Weights of a small model that answers yes/no questions on an image's attributes.
Model: 13.5M parameters, 64-pixel images, encoder arch gmlp, encoder norm rmsnorm, encoder patch size [4, 4], encoder layers 12, encoder width 128, fusion encoder width 256, fusion encoder norm layernorm.
Training: normuon at rate 0.0024, 3700 steps, batches of 64.
Data: trained on aerial photos of the United States (SatlasPretrain), 203450 training examples.
Rows from block 3 of the image encoder of a small model that answers yes/no questions on an image's attributes, named by matrix and row number. Rows with one number belong to one neuron. Each number is 128 + 24 x the weight over its row's rms, rounded and kept within 0 to 255. All counts start at 0. Numbers have three digits each.
After each neuron's rows are labels from the 100 images, of 14976, where the neuron reaches its largest size: "peak at" is the part of the image that holds the peak; "colour at peak" is the nearest of a few named colours to the mean colour under the peak. Only what is clearly more common there than usual is listed. The data: aerial photos of the United States (SatlasPretrain). In brackets: how many of the 100.
# u: gMLP up (value half) (encoder.blocks.3.mixer.u.weight, 256x128), inputs 0-127
# v: gMLP up (gate half) (encoder.blocks.3.mixer.v.weight, 256x128), inputs 0-127
# out: gMLP down (encoder.blocks.3.mixer.out.weight, 128x256, transposed), outputs 0-127

u.126:131128130142128121128137111129123130219109128082121127127128128099143136127127114136116142129128138127134128128124139128128135125126129128126125130165124132130127115114128128099134128126128126127127126105128121128128132131143144114120115131128129127129119128127128129116125126121128128162125172127128170133120128128255127122108150131128128129162166128114128154128133127095120127141085
v.126:132157117082162194137139124146128132080105120130211127120147107135127133102118182164132133126136160162111129130095124129127128109130120128129131128165197125132125126129134122129113128057128131159111126070102152122126113113121110120124128142131111128128114122128136129127125128130102134126125073099127090158133129138114110128183108144071111108129114108128128146124090133043137119151127
out.126:122147084123157118132139124176112131097126129183129130100110173141125123130129128135181153127130084078117124141128128123128155110133130113159168139108123110128129174155122137184123110141124131118145125128131111095112128140131141129099122136111129109108127157141144113128131156130129173129125151128110109128142080124000123126128128185072148136132115131143131149140128143132129156139147
peak at: top right (59)
colour at peak: brown (62)

u.147:128122132196108082135112129152064134062138129114130128128128126145122118129128122129147125091107128133132091097128133128129154128140130121133128128129118150110134127132127130123117128119079126132133128120121121131132129133128137130133108128127146131148113123128145122133159126127127131130114090122126078127150063120127131122016211130117084128134130099131130125110097235138128125132128
v.147:128129122170155174134128118189152128135055116173137126119135124115189157108104135129177225127127147144108128125127133131146131132121085128128128123199133139158119133129129127128150122101128129199132127176128103104113112104116128106130158126136111127129115114123128185113077133128128128129128142120126126151127120132114124129202125140130154134107148108128128130125106142107119105127132
out.147:126127141128117126151138118140122045124130117132129127104126127108132129122131145134131111146190132083094124131085128147127127202133125147180150155130150064128159109133056162126111127129199129132110121123146128133128119137128081126083148128136121123113127128166127204115129103120133072133134141120101128128130129146145130157132102136106128130128128151128063112138150128129128140140136
peak at: top right (29)
colour at peak: grey (91)

u.137:119137134137128152128082128159143131132019108127132128128128151111150125097137129183125125125132136144126128114149110128131130128128129128122127082151099129126125178076129137128141128129130128071108128142124141112119143074120125125148082125127128128123123114130138168010128120127120142130132127140128128127133077124171133124215129128123124124136114141153128119135131128156121130162137
v.137:126121140117131130146183131129128113095106116191032114128125128109084099099146128148128130128102130129147126126129131125128135124128130124118121137133155120102130108092127132121112135160202128123119120133134128128133177128133129128128127132132123129128072047107129128143107135128121127122128048101128129130100202117122132128087130120176155134121124110132131128149067156097129127135138
out.137:128148152127139128127127102127044128099134128138122130125120130136124128130143140100129144158097080124130173092042127127076142136128128131111149092121123127128125142128131171122128114128129129129131064129080097116128136152247127144128128129090155126127130092134129127192128129057148136129144132128124127127126137119125130126128128127128128097131129128145131078123121127134116128125140
peak at: centre (79)
colour at peak: pink (33)

u.171:128128129125140155124135133151059129072128129128152127128129076116121124109109125130127132128131128122128146134129145128131138082124093125168127126125138135128128139134150167106086096124128126114127114138123127130149135118126130127130127108127128118136082132128143139090121117133127127134143125126117129130000128118128128126125148128103124138130122156110128135134126136143130133128255
v.171:128106129101114135134131138098125124122133131132135129136126156158177189106127149123128134129116128137140128141122088126065128128096133127133126134113144125147135128126121128136141139132127128103127145241128143127163120134132128128127105134169131131125116133154133127129066133125128130169119158135127083128197125187142129125066137128127100127152040118171127137116102169134128114119111
out.171:123117125122107109124126128155119133112132129131012141171147088142143119078133132117129141107130134129130151133080117143128134128137125125106121121157131134061124137078144128153127130100131129146107141053124113102123123129114130129115107173173128121099156099119106114116114119151127124130143140113133199106127086144108137125113169142096139122115108111142127128117104124153102128107059
peak at: top left (26)
colour at peak: grey (94)

u.27:125122127147124128130128130116075115113130112124065115140096128129111180135127143220131131119151129136111127127150132136121137119129123128126122136114128127138137138108128124134147126124131122127039151137128130130114127119113123119126119124127132128119112128144114121125129130138132128128125159131128081132137127128037133122160152115124099130000151127148129127113111128140122104109122
v.27:127117106127101126128134114230123128154102145131130128128146143126125106241131123097104101125102104133135113105100128128138124118130132117128152128137119130118132128222130113133132131128127125055160146101129127124128128122068120132118169134131127129129143131128128126126128125128127142104127119132130132128122120126114130131040120135145114079137133127126149114128154119093172158126128
out.27:127122106129141054131125112097106128122130119152126125128116122128116144125130144110118122113137118143151144136150128126128142144141128182164145115144124120128141122124135127036128128125127134133146056117137118128144131131126085128140127132128128121131128174132119118124132134160255127130106128132137128125119122090142129129128126127133130115163129219115141127135131120128089183132139
peak at: bottom right (29)
colour at peak: brown (76)

u.177:129186129128190114127106132186128142162129115131128128133084136210132157130144127151138128128131132133130127125125132134122134118133130127155128128129127129033121127234129125155195127128126128134155130137124124135125111126120126146097043129134135128150130129127134134159108118124128150129127060131117142128128124148120128126158128131114125130148138128148125129124103136155116172149140
v.177:122100116160145172128128121171131129151066126139123126125140124108145181157126146137139168127128157150093131128053125129115143122112122110120118122200130140129126130141131126128174118079128128149136123097103112052111117129108123099128244123129121159141106122129125129118064153118127126122127114127140127194121117129122115135152122137130108121130130124123127133142111130113128122128131
out.177:123119155128128152135127135097136107126128160130129128102131124128118130133127128125129125102128115023140128139124128070128102137125128177149097126127121129128125120129135126131100113123185144128129129128184128130148104129127165130183124072122118128126128138127126134139131177124129123128090129127129130073119131129132149134134134127128138133131124145053128129128128128163128003093115
peak at: top right (26)
colour at peak: brown (91)

u.5:128114129148138106125128142125163132139170125129129122137100127115077124108126128161116129128128125128135136144128137128229126100141133128130149131130127125128133128125114177130120124121125131137135132120128128147067127122125133145129132161133128127128102120137106127128124120139126134128125128000131150128105128123137134145131186129126141127138107112129115078140093126128128120118077
v.5:128125145129130116123128127105153128132157126159128118122126099120136126129127128151140131128134128139120109128115110134104101162133135160127128123111133127184128141131135071128119129152128127151127117046124125156096133126158129128128118145194123102131126118134093101123123128137129064129128131112134153099114123134128129129148255116168143134134220106171125126121129113146121128113148
out.5:128176148134110137127128122120135123165126119138128128135137131161124128178130109111161124117133127114128132121098223074123168126163159088135132133117161143024142105122153152120162129115127131132124118146138137116123123125115128135129182122133134101142158132128150143120085139127140110109130145168125067128133126132133116128164055122081110114114138124128126128127157124094106109154149
peak at: top left (35)
colour at peak: grey (88)

u.164:128107129152125121188125088141078102129110127142172120111140143123129093141137128130121131127117119129173130126131128127143136085123106110112123125130123128129126076129127128130129149117135127117126120155128148054125127100126117128139115152124127134127127255110128139129127133128106128024132117140129128147121132162128128114135180115085135127128144132109136088128124081130136171129139
v.164:128126126148131136124113140110137132110129133113127144128097121118145166108125128128129129133129139126125120131116114141094131217120132131115124130104137117130138138132127115128081102137125127206131127140130094145124168127130129128126076134147132120133118090129120114119128142078123123124128160128126129124138127135116127126130156131171120124112000127129123136121118199084128128127127
out.164:082105128044163128148160097114125156166124118130115123134116130101145085103119128135125138131135128124129125120160053133109112132155154152130131113141124144170128127110114122123094128129123124096131135132168075149109078128159128129093121126120129137090151123153144120126126128151123124146122118147128121126121129130104120129178141149236116128143180094146117149131135143138162089132159
peak at: top left (42)
colour at peak: grey (93)

u.41:127211128111111133128130127134119129127195129128090120122128126178159131136125128129131062128131137149137119110127170128149128128129127130117092124091163129143128129091128115128140128132128127174171119123140127128136148119130133118106136132128128125130129114108121110190111128128128114123113128127125123128132168255096121089098182150131113128127171117126131124133075120123128119128133
v.41:127179127117132128134128136134127128185098106129118133137130109187076049083154127149165129127122134128109128115069126128130144126128125123118124124166133124033127125067133144121129129142153129144117125140134127126051122120127128113096097137143086120127125128104126171128092128134127124125128077125129111132111131111062128126129168149149142127109113130161129127128115156110129131104125
out.41:126000156128128127146131128145110140127128132128131174112128128128128128128093082114128138069129128129159176128128130128090102155106128129135138203161121130128136093125132113131128128132152110123122161139126130141106127103115166127128128117142128183106128128085128129126128133130131120133107127153125139089129129057129135065106131149151132128136129142129124136128158092128158129129122
peak at: bottom right (46)
colour at peak: brown (81)

u.0:127055128130146124128122134134162096119110128105127127109133188101115098156134132073130118128113127128116126136145120128126103129119135131139125129124125121120131140161133131127124125135128127147113128127124128129128156128128129115128127129103143125227128119150135158084128147132128131118151119160126127128130112131133137126190090129128180131128097107131125126000083116130132198130128
v.0:122110127134128143129167119189128122166070124144113126121211128120124131157127128058076150128079137134130130127123124128108128111097126087113124128171132128116131127154135128128171129124129126144136116004125121080130128143073132125130121154091123123138125127128128128158094146131128130118127102162128123158119128137118124130080118139166126089135126128124128129137123130127148109122128
out.0:124247128128127152130126128127105246127128021128125130129129112129155125128152128123147126128128130113126138128159128128128130133133139128130131128128121133130140128132130128114140143104131133128128105150144120128127136125127128128155112128128129127124130127127129100152139081133129129123108146128128130122127128129128139013129128047128099132128130131127141129140128129128128128117128
peak at: top right (41)
colour at peak: grey (81)

u.29:126134124225108144129145124130128118025183126219129128151130116156136096150129127132101140126135168128127124126125136107089131112135128128126120129093118128146128124124127139103124142130128128137124134152133131131123135089124125135130133127139136115130177141089129128171130126133128072126122172060128083137130128122078131129130138077136094080129121129108133124146116121140129126127145
v.29:105134141128117123132128128125125112128192128129037126106145121122128128121129126138125123146124136120128126134092150092128109128111130129130122157154128133071152128131127132118190145142128127139003129119128128133131137128134128224128142132105128128128124127134159116102150132131127122127121127135117145094195129163096128123130079115126161128171115128107129129159107133123133101127120
out.29:126126151118117096126155146130136086136147127133085128103165121102086126137090139134128111134117097167126089117123148105125056149139170118129104129144106118112141166117165140134158127120119074116112130140159129133143129127130131191142144147088122086133127187139138128128163130127131117128152144203150139138173119117138127117161046062135134132128146113114142123131115135123140120131104
peak at: top left (93)
colour at peak: brown (65)

u.22:128134126129128124128125119094130121136121127094128125129118128131188159132128128120115129127119128125128158151097124122125111127126132095129128128117144131153129128116138128110134128125132128130128129127127143128134149128137137141128255126134134129130106133128105140091129121128126121124133131126128128137126100120158124143133100089131137128136188128128129127127151138060135126083130
v.22:126127126119121123087119106128128128153085170117142129130128128128136116184120128081117073120125124135132119155129128124164118113128155130206131128133138158158160125211138149156103132126127125008128118055129130119128107118129130129122081141147127131128128117130163094138115094132119144142127132186126084135119128128134128118131131133144124129124121130117140128119147131171145142132128
out.22:194128145115170200155128131138163115130134126135124122099127129128116136128157123171137129139168135123126128131151149131131148102109135136155055110121116098129107129129088129128117115125113145121134108096149127132142139128110114108129000132136117120097131127152120140144132141125170110127095131151121158141132129128103128134130132183123135129136108169124103119130128137129139129197117
peak at: bottom left (25)
colour at peak: brown (62)

u.4:123129123128125128128158041211134131141128135132157127124127121126127085157128121152128126128128129123128128129127127128112220126124144122128127133058127122128165128123141166128142130119119128126122090143096126120095119151132128129127135147119127128128127126129131130125104128104127135000128127118127129128127129126126128128142107129129111129128162132118128133134143106126116090162128
v.4:126140142136128128136124248047173127127142128096099122126115154130140136143129130109128124127113122129127126167105116133080082171128137126118122137120121109078140128133119097128122135145119129141111136144152127149104147123131128130128126138142126120131085128123111127134103129117148132207133128125126034124108141115130128125108180125107136128128082128129129128125129173129100137106096
out.4:136120125122132136131123138118117128114195125143117121129126135121124069008158122104123121128131124116125129127131145119123068133118143174128127139139123135201153129086129132116130127137128105089119128074132129133096133142127116119127130127131133128127116127135131152132075131125133135159118096141131103142130118127131129122158143146165128143131139128114118125149128154249116126145112
peak at: top left (35)
colour at peak: grey (92)

u.90:118061124037128129135119128093126117105111115125178109123111128139135116140132116130129138128124121128129132123125147124128177128135128129129129128129128125082134121076094096083093124149174116141083111129128129134130162125122112165152139128144114121103128131129121131123126123137108134132128153127128011127136118154165146159198128148125130106124109131156142123147134166110162103126086
v.90:128112119199142138138132126157118115122090106142162127127130124122125103124128134106131192128128133128105138128101082129122128128124078128134140100134177147122126146128129128122221127047149131143165125096120128125204128099126129100106111136116113121126128134147128151141059135134130124113156157122116168133126104136121113132075118130143123129139128134127091139188130158098129121130136
out.90:127155092128132128129145130127103128128129128137128128128130130128128141131128149126176128130117128128126128129089125133151126128116128130109127126128126120131128128128128128145155130126127113128125130125123127182126119126128169128000126132124205127119128128114129118127155128125126196129104134130128136143129128127128136116128129065129132174130129128129166132123118127128128148112126
peak at: top left (31); top right (27)
colour at peak: black (32)

u.51:124137128130098128128124128127136127079139127138020119147187120100184058131130100081139133124128122128125128129127088128149129128130136134118131123116145125070128128145128126129143126128128121116121133122125153180133129098132128120136116132095127123112085128118122127123164125210130109113128112126127124112161136128053125114144131125151084129129173150116132128126080079104098125129129
v.51:128124124127155138124123118152128147137058127169137131122127124123136131120111128069153120126124150139114129126128128128141146128128119127131127123196132133093092150121077128162145124128128168138129131131126103119103109129127120100134162128137122128128068104128131144110005148130127125074127162099126175182124129136120122135178118128133108131134158120128128127129103128049135117128128
out.51:138129128128111124130162128101119144129128114096134124130119099150123128127128125137126129105131140113128128088128126122128084181081141119130145141103155125128178128136251128137116120145131140167136128120113128133146070098128152128139129128128128140128185128125091141171129129044139117146130141125108127194126127075134122116128128117157198135124128128121124128119177118121128125128128
peak at: top right (45)
colour at peak: brown (86)

u.245:136129135145136120131107128097150130124134126128183128152170128130108231190087104147128124126126128128128104127204181126141128138128130128069088145129125146132099127147064131130127128137114133148128146119133132142073108172143135124132166129123130133129144127118075132075146127097130129125120121188128149126133141126110122104146176129112162125128122141128124126127163100121111128119127
v.245:128159135133090124127129112130117127160100108113111117128130112141104067111144134088105107128133119130128131146117129129123122133122136135133143129117135133120128129142156093122176120128162127134179105100128128103142130122155129133128137152053122128130105122136123132104132138129130131106131098087122102128090127160130129156163147123149128145106126160096128126128000113127100129159122
out.245:167127135124137128146117125096128094136127137122033128128161165155163122116129071137138152125122118094140099115140132130121107098114129114188128120111156125148133105127090117104091119162150129083131126149121148076126107105120130143105131102144127128140138109087137136160129101138181160128060131118075143112127140133099161096132157132145139111110131182100153118112122122101130143132097
peak at: top left (31)
colour at peak: pink (32)

u.58:128138137063139119137127136134139116006137109051214126135132128179122130156131126153128121134131129128127130103138128102128136136127128128132128180142141136105125128132128129148163118129128128069121128121128128149132127126124128127120136128130124146132098120129132128167129136097128128125129148133114119129107135140141128128129120126084131135107117064140128138129129121017128127129124
v.58:126064126156151148134128121129149114098020098209126119128135140148170169137122128190134138127178149128130135174128054120133147128094124099144128134142158127089126142140115127127145128122128128129108154127128139119162110129131129049133123150133117126133101128128115175121126140129132101111131127122125120137104088165133127169132121129131147133102128118118128122112108135128144117135136
out.58:112125098128123122109132148072131127147128115139098109128131128139120126128131151135143134123128138128130128150123128118128129122128128154129117106126077138140052128131157121128126133143128128127129172132128127138128132108123144128102135055131097148126110151128134122125128043128074138117094070123255126126128107117136100128127128104128136132129128133130128143069127126128123122063129
peak at: top right (86)
colour at peak: brown (81)

u.165:128125137103128131130149142128171114117145131139064120174124137156107140096128126101125125131126131124128127131123100128081134130126132131203131128154128138121127129124123136081102011102129128101167166116136130212127128125108128171110146049059139133133137132125130125128121129116128113129124129122128121130138125138137122164123131134193111114123120123148128132124123127128127120152128
v.165:126150131116130124128144125115088127106079073135062132061140120128128127133129129110128188110134158120118147167142122132192128113124122118094081116121122067128131149142125099177144115140130127105128084142092146140127128125140120083129059164135130100132103128131089127128129125153131128126127136129127196123082135134145135159125147128115190132135128139101132128118158115112128132128098
out.165:141085138122128109140088123089119085143132129110161122125111136127126019178131190113117127117131126115120133128159122124131107140129158124117095112128098136142124104137128132125112159137122133139126124114143154137145166106126116126114111144204091130149133141136126135122108142104136118194171106132146128118124108131109158125129125098088128159137228130121118142147129108127136131113147
peak at: top left (26)
colour at peak: grey (92)

u.155:128128128177128100136127064131076128128133130148048128129169087127137182087176126112134171128148130127117133127146192128131127126128131130137142125154133132119124121156144117104134130129128128076129133226128128127127127126126128061114124114171128135128097132128132128162154127128110121129121129123138137126159106124069117106127166133126128161137172150122119146127130089126132160138126
v.155:127122082128138158147211097130129124133074125214119125128146123128169148204119131121149159127088146144088140128128138128129130127121042111129120119154142139127097134135131131132135121126129129154130130093128114096122085114117130095130139127127110134138109114128143134078107144129128132122123145130126128170128107134097095125186123151129129127129105110091128127129118123050129118128129
out.155:131129132128117099128127149127128106129129099128130146128127130128130142128002133129173131130174129133143112135141138131128126128137122138129090121109145129129127128125098124149113128127135139124138148072123128120128104128135134127130124255121123124116131124130134093121127127128130119128114130128063128133078126137164133134128128131128130128124128189138128128122141127127081123138124
peak at: bottom left (28)
colour at peak: brown (84)

u.71:120129125131129168129087127102127091075123119125127125136144111176135135161134128129128146127132128127129129112127138113169169130151141128141128143133122130124129133118138122130133122127130137102126104132129131128134128109126128128115081123125125131248103133128160129125093134129128126084129169131128094134128100132145128110231142123071134128074145052128127142146136091081120125134113
v.71:126126093134148136132129119137130125136007100131143126128131131101141166164125128144128173127098156148128134125128139127130142125126089099130196126154139127114126134143126134124138129124134129138138142158128124097089114045127092112113125127119106128128081116128162183112044134129135127119108073126122149142125112152097112137137114143135133145130128176094128127129129137122110122132158
out.71:127135120104181121130128176127053127128128129135120129130129113127124129138113155130112128126128128131123126131128127128211127127110128128126128128102127049129115140127131128140126123157132133156129130128124124126100130122136145129128144131126128221006130127100123128083127130138135128129113129125170126122127129118141121116128131108127130177128128162136130136107128125128099212117162
peak at: top right (86)
colour at peak: brown (76)

u.250:128128132085113070128127123113129128127130125106107128139157127133114128020128129150133128128123133126127133136103096129123144128122131145127128129142167150121093090134116128131129128127135121190121127117127126126128122136140134183119209134104129130132104129126129128153135133115139117133128108145114100129118130123201124128112134139128151129113136133058128128150124137128108093123247
v.250:137119149191111119128161159114125120123136127196111149153000129131133125182117128101125089128128129133123118146128143078091094135111129127127122127087131123127129145112126116097119125128128128109124130128129131128172133132129145111126164128136146128127136097135145128106166113128128127136133166133139132128153130120210128127158164120127154128114099146127127148132140060163128135130128
out.250:148113146142134136126131119138158063150128160127128134125082179128152129123120127124138123132144120115071119069168157139141128148128144125165121121120127085120124126116129127138105164128123133119127122126073104116098128128118081130124075105154081131118183137121124149114100133111084134127128148147138114121112127189064128151150128137120149110136113129131100124104118127137139162129032
peak at: top left (25)
colour at peak: brown (86)

u.159:120143139128143129134104127110145128196089145173141128124138128094110080108124140123125117128125128127105124125122130127120101152132129125122124124120067136204135129019130126151120126147130128152070132161128147129130121148128127129205187128104129128099139128132131061136083153102124122148139128105129137128128116113172126114162120126129128128119111101133130134127123109083131107128148
v.159:123129111126151129140127125129130164131105127149131126127152125113138100153124142134186149113126169131070128131129131129064133122128071126047126126217155132113128128115128155166132127122130131154131111173094114118111068083128101076129122128105102128123083115127165131093083144128126129119128120129128185164152148130104119126169119149129138129128121115127129122130098134128155106129133
out.159:095128129128146055128153128125125134128128127128128126129132127128128128131128128128083131095104128125129131158128128212222128100124045080129156141178118144129133155120150126126135130132137115137132133132121130118061146093120133127120102136132126128116132129127168125128140113128147170127131128136193127177137129107129129127143128128119209128127129152183127139113108125128127126112133
peak at: top right (81)
colour at peak: brown (62)

u.42:134055096136129132130130119125234044117128129141127127132083126128135137126122128154132130128149131136135105119134185126126125176100128131121119128121122126166098129128047128133150154129127131143115139110145142143125126192136129229131120127132099147118100131125118129118134132107096128100128127106126127128153124130141128118155170135128142131125180123128123132135114129127144126128118
v.42:122195155126118117122127151215129134148161126096124133129128132180180149216174120051125091129134125134134124132126124139170127104134134105084148141101120133167158134140178096132210122128129122122150114171128128126127159097123124135125128131091133128143145127128141169107121128128127129161127129111128133135108132130153128122135137128149117128140113128129134148122126126163138122143152
out.42:129157109084137136129154090127121119081116155148173124099161151166115115127121113114127115128119137139119138149132128096081124110098106130121120149121136098118122232104105102069126155141128105156134201124129103142108114166106133129128135129119099139137122128157123128075102134120150130134119145134128164126135092097143131138062170146120124112126143128152147106095158130141128142172137
peak at: top left (25)
colour at peak: grey (85)

u.60:128097142189130134128127128125133130151125100170206139128122144133121076059127128112132177128138141128144116136133128102133122128127129139133120130128127133068128126160115099112125145128133130115128125139128115065127129134136135130145116131000131129128123128122127125157137127122129123181131109071148105128128113128127135129081180128131134128129125127133125116149145162136135128134148
v.60:127134121112142135130097175136131132127087114128174128119169129128134121094118142120128149127140137139051136132117107123127122124128126158147128124175125138128128160142133163096120131128129137136136125067120115119121108127129128112131125131110093128116117120128135136135080139145128128114130128130126128132113073129115121128127116129135123154084116124126128128130095205129188000129136
out.60:057138134129128098132127128132128129126127138126128129099130110088133125128094149128100135101131123103100110134129128131134129128129126069128129128128125000128149119058181128122121102150100129140127129127101125123130141133147139130184128130142141127122141109127143127094127141159098118098178174128099114127127147137129103173133127124132128128129126158127099136128128118159127085140145
peak at: top right (31)
colour at peak: grey (95)

u.127:127127152129138161133117129095090117150101123135124147113122135128111127216129128114128045128110119129126141112104122137118121174128125130128138130052124125128138128114129105124157140131129127128170120108126127131133155131128127117129154134129131163118128121138120156029074134093147134142131142148152149132104127143112134128075097128143134128146112048129128130098111070138131113128090
v.127:128140107133130122128155128135142118224090114131125118128132126124128125129129128124180255128123211128120130121126128129135142128128121115129126128209135128118135145124111126114130130127128130202129129146127101128070132118123092126129119128129108120119123133120128130092166137130125117114123131125128137148128127096127119142131139167140135128110128123139129114141130154133134126129132
out.127:128128144127126136124125132127106202110143063128125126141128085128129126128082128128134131099095136162132128138127127128107129112143117131128154128128127137126046128127188128045128155093134127132133132128128122133132138111008128128128128114134107135140149128128123106119126127128165131128070120127129128104128130128128129138147131116170132121156128148099104071120127132127128185121123
peak at: top right (51)
colour at peak: brown (78)