config.yaml
questions_per_image: 8
encoder_mlp_ratio: 4
encoder_patch_size: [4, 4]
fusion_encoder_cross_attention_every: 2
muon_scale: "match_rms_adamw"
l1_shrink: 0.03
steps: 3700
batch_size: 64
decay_fraction: 0.2
weight_decay: 0.2
Rows from block 4 of the fusion encoder, named by matrix and row number. Rows with one number belong to one neuron. Each number is 500 + 25 x the weight over its row's rms, rounded and kept within 0 to 999. All counts start at 0. Numbers have three digits each. After the name is the row's rms in percent of the matrix's.
# fc1: MLP up (fusion_encoder.blocks.4.mlp.fc1.weight, 1536x256), inputs 172-214
# fc2: MLP down (fusion_encoder.blocks.4.mlp.fc2.weight, 256x1536, transposed), outputs 172-214
fc1.987 127:500587500475487500500481471515477500500518484500499500500475500486490500479500509500498453461521631500500480507515500546500500479
fc2.987 189:513474500528500499439500548444496500513500500491510506500486532504522524484529519500484500466489461555485466536478500513500512500
fc1.988 083:500507500494500479500498495548508500492500500486500500501500503489458500500469503500500500500507500493437500516481500523500502511
fc2.988 096:545513500491510500500500428472504500567500500500500490500500526518476500500525506500433500500482506500500489500503403516500506500
fc1.989 073:481606500500500500500509500500425504500523500502539500500515500500500552430464435573500482503500500500382500511500530620472500474
fc2.989 019:504500500500500490500463500500509500435500500500500500500500500500500492500507500500500500470500440500500500500462500592519500500
fc1.990 049:501520500498544493506500500502500483506500502493500483500526492480528508501497500500465507500514478500500500500472505500499500491
fc2.990 082:500505500500500520500500500373500500500453487500506500500500500546560454500500500576500500500500466618518500500500500500500500500
fc1.991 121:476494544488520530479474415498500482500509473544500458511504535561493510541513576500489534508500525469522533494500507496467504511
fc2.991 208:495556490525494474494536500559508562494541553490500501492500465540512460465516469536465476527505492535467524496507554492551532485
fc1.992 079:509500501476557453524502501578506493496505547508464477482508529493496520555545490507510516493508498482488492482502452481474543527
fc2.992 009:498493530412431500507493500466500530500499471466500500503500500525469500500470500515489470500500500534500523500549526503495500519
fc1.993 047:500492500468500500478556507500536497471447493498500439544497500490500500435500500440476436500500521504465500446500500493505492500
fc2.993 043:500500441500485505482480502501514482500503509513475500497500528500494458500500506500496500500488500494500500500500500517500512501
fc1.994 091:498500514470500464500502500588500484595589500510492504476502500504496494493500461444500502493500500484499484499527501469541500467
fc2.994 027:500500500500455500500500340500500500500500500500500500496500500500500500500500500500500500500579500500500500500500500500500500500
fc1.996 157:483500516494567485481465474460497485500500513545522500500507480500521463465522489540500548455531511525491475495500500526500500570
fc2.996 173:498523561500447507517500538527457500522490485512488500504500496509510523506473519451429500484496478457513500513500565530500539480
fc1.998 151:500473517507471516527498502485489577465467492499472523484501528493501501495474504524515495494502523463480520500497494502548502520
fc2.998 230:514558471503542457512502484394519496492515514527500469518434442511471499504493473499501499484550497498536489491524486497456504510
fc1.999 086:493496508516506478527492502499521499554505488530462487492510522543453506499512493498497469501494500499508488511499511500501513547
fc2.999 035:534461513516509461439465486489489498453492500493497485476514492538495491453523500539512533510484511517494460495554485491496493494
fc1.1001 113:500519507504575502497560517493444522491497500487482483455480496474472503494488521491508478503504542503505513500494505499497493494
fc2.1001 118:477498499485461511460499485542557493506471486471510496484494499507495512498492511499514447494490506520519509500479528519526518513
fc1.1002 130:484498467500506510507488506481490499523513500505508500509500539495500492539500501499536463500503516472409471533524463500481513499
fc2.1002 017:500500500500500500500507531471449500500509500500490500500483500500500500496532500500500500500468531500500423500542488500500568500
fc1.1003 110:481546491534519536503488486440500513537503546530481470523547474558495521494500500518500508511500500487495475452500521485474521500
fc2.1003 104:493434491438518500513500499500500520500500521528477540486500534495500503500496512464470505446525487462500492500500553504492462519
fc1.1004 053:500500500490500500507534442500476463498496500508500496497500500500500501499509500377500500488500500500422498484495440500526500500
fc2.1004 009:500500500500500500500500500500500500500500500500500500500500500500500500500500500500500500500500500500500500500500500609500500500
fc1.1005 121:498461563481528457559525500489538509477507513500506469462540472447535483501493484495406488509502496497491497521453498496506470458
fc2.1005 098:489494459459474499459500494476506500509521485482482503490511486532496513491493499435498505501485481471488510500556478523452503524
fc1.1006 133:500498477474500506528502523536500521500506501564468520441500500484584502516489507493519491572472446483435500560519516500477520500
fc2.1006 049:497500500485512551513529552535504489504474552470500474548484484480439462498556517500529540473490521487472477500489500590495500488
fc1.1007 142:501496498479558513502500495497493500443507494494496498480528513500515526518499513469519520524499495470424505462545493535498479503
fc2.1007 174:498485511499487498488526510533511490519534500473509542500500518427501549499502502482493500498490500500477579504495537521500507494
fc1.1008 159:459482500509531504483500498542452483493489507514504513504537500465495483545501499455544519492496508435474500506434499503509513509
fc2.1008 166:507482511473485481555500548491490471489472518476515500516453464511512499487497502531474496550500530508481501484505458500501457499
fc1.1009 098:500515515500470500500491500500492458516500476560498500494500500500439500500500500500500500447499500482500500500484525519500504517
fc2.1009 171:500454502534511500500493508500500500466500486501500484500570543485500478530508500500498500500510515500500513510501467461467503504
fc1.1010 073:503500499498496452499490463496497500496499531546502501498517502504457480509509462504507502466498517505511498470501493458500478496
fc2.1010 024:500500500500500500468500500500337500500500500676500521517500500500461475500500500500500500500500500500500500500500500506500500500
fc1.1011 090:476498451495500534489465516481494501500500530466472491522516479500491500570494503513494540472500492500469552530512548495503501549
fc2.1011 021:539500493367486507500487487500500500500500500509539549500468500525500500500484469500500500500529461500487483500474500498468500400
fc1.1012 121:475497527501539506451509476499547497500496474500474499486511507499485502516506498526484537547490475516541530489498481497539467504
fc2.1012 118:495517463500502443511500552504507515499501498415544474503508472504471516483490491480502534460489520506488490531522491500480510478
fc1.1013 119:506494495507521497501503491467492483500436509445502516478495507505500571508494498578520506443483499499481478514489499504515514507
fc2.1013 140:512479523438440515520512500502500518515500500512507500487500455468516483536506546437500499462552478468534485500500459500500515500
fc1.1014 069:500500500500500500524477500466492500500500500500500500500530516500500504500500500500509500500485500500495500508500500500513500500
fc2.1014 076:500500523500471500500497489500500500500445485500500500500500569486500500500517416585438500500555500500500500500500509529452500539
fc1.1015 103:484479502504506485567527515448500500500486503460489484507493527494590512436485500492483509502503496492503485509500505507608504494
fc2.1015 120:490507523502494500500503478505509464504514498532521552495488468507475500484460527506566500504559529533501523506516528495495477496
fc1.1016 076:477478495494492500501500471510484482502503538500559506519547499498504499493476502607500503477455489498492498510510502520497500499
fc2.1016 088:499499389499500500499502498501499500499500518499498486499500499500499501524521458500501500471501502499430500542501500541500457500
fc1.1017 115:500501534493500497503504501463484500532498523441500500511500500500555489500492500500512500501522500518477452498500518500500498554
fc2.1017 172:444526481500554496500494503536533500532523479463499500480500500500501517537500473481479488500501500496500500483531431509502500523
fc1.1018 092:490500498440462454500503478501483523543544499503476499505515501534499509498500481499448500441500530514495522502504540503500508509
fc2.1018 056:523496385500547492500527505512572507459500509550500489496500500500500500456500548500490491500527500500533536461448500500500500500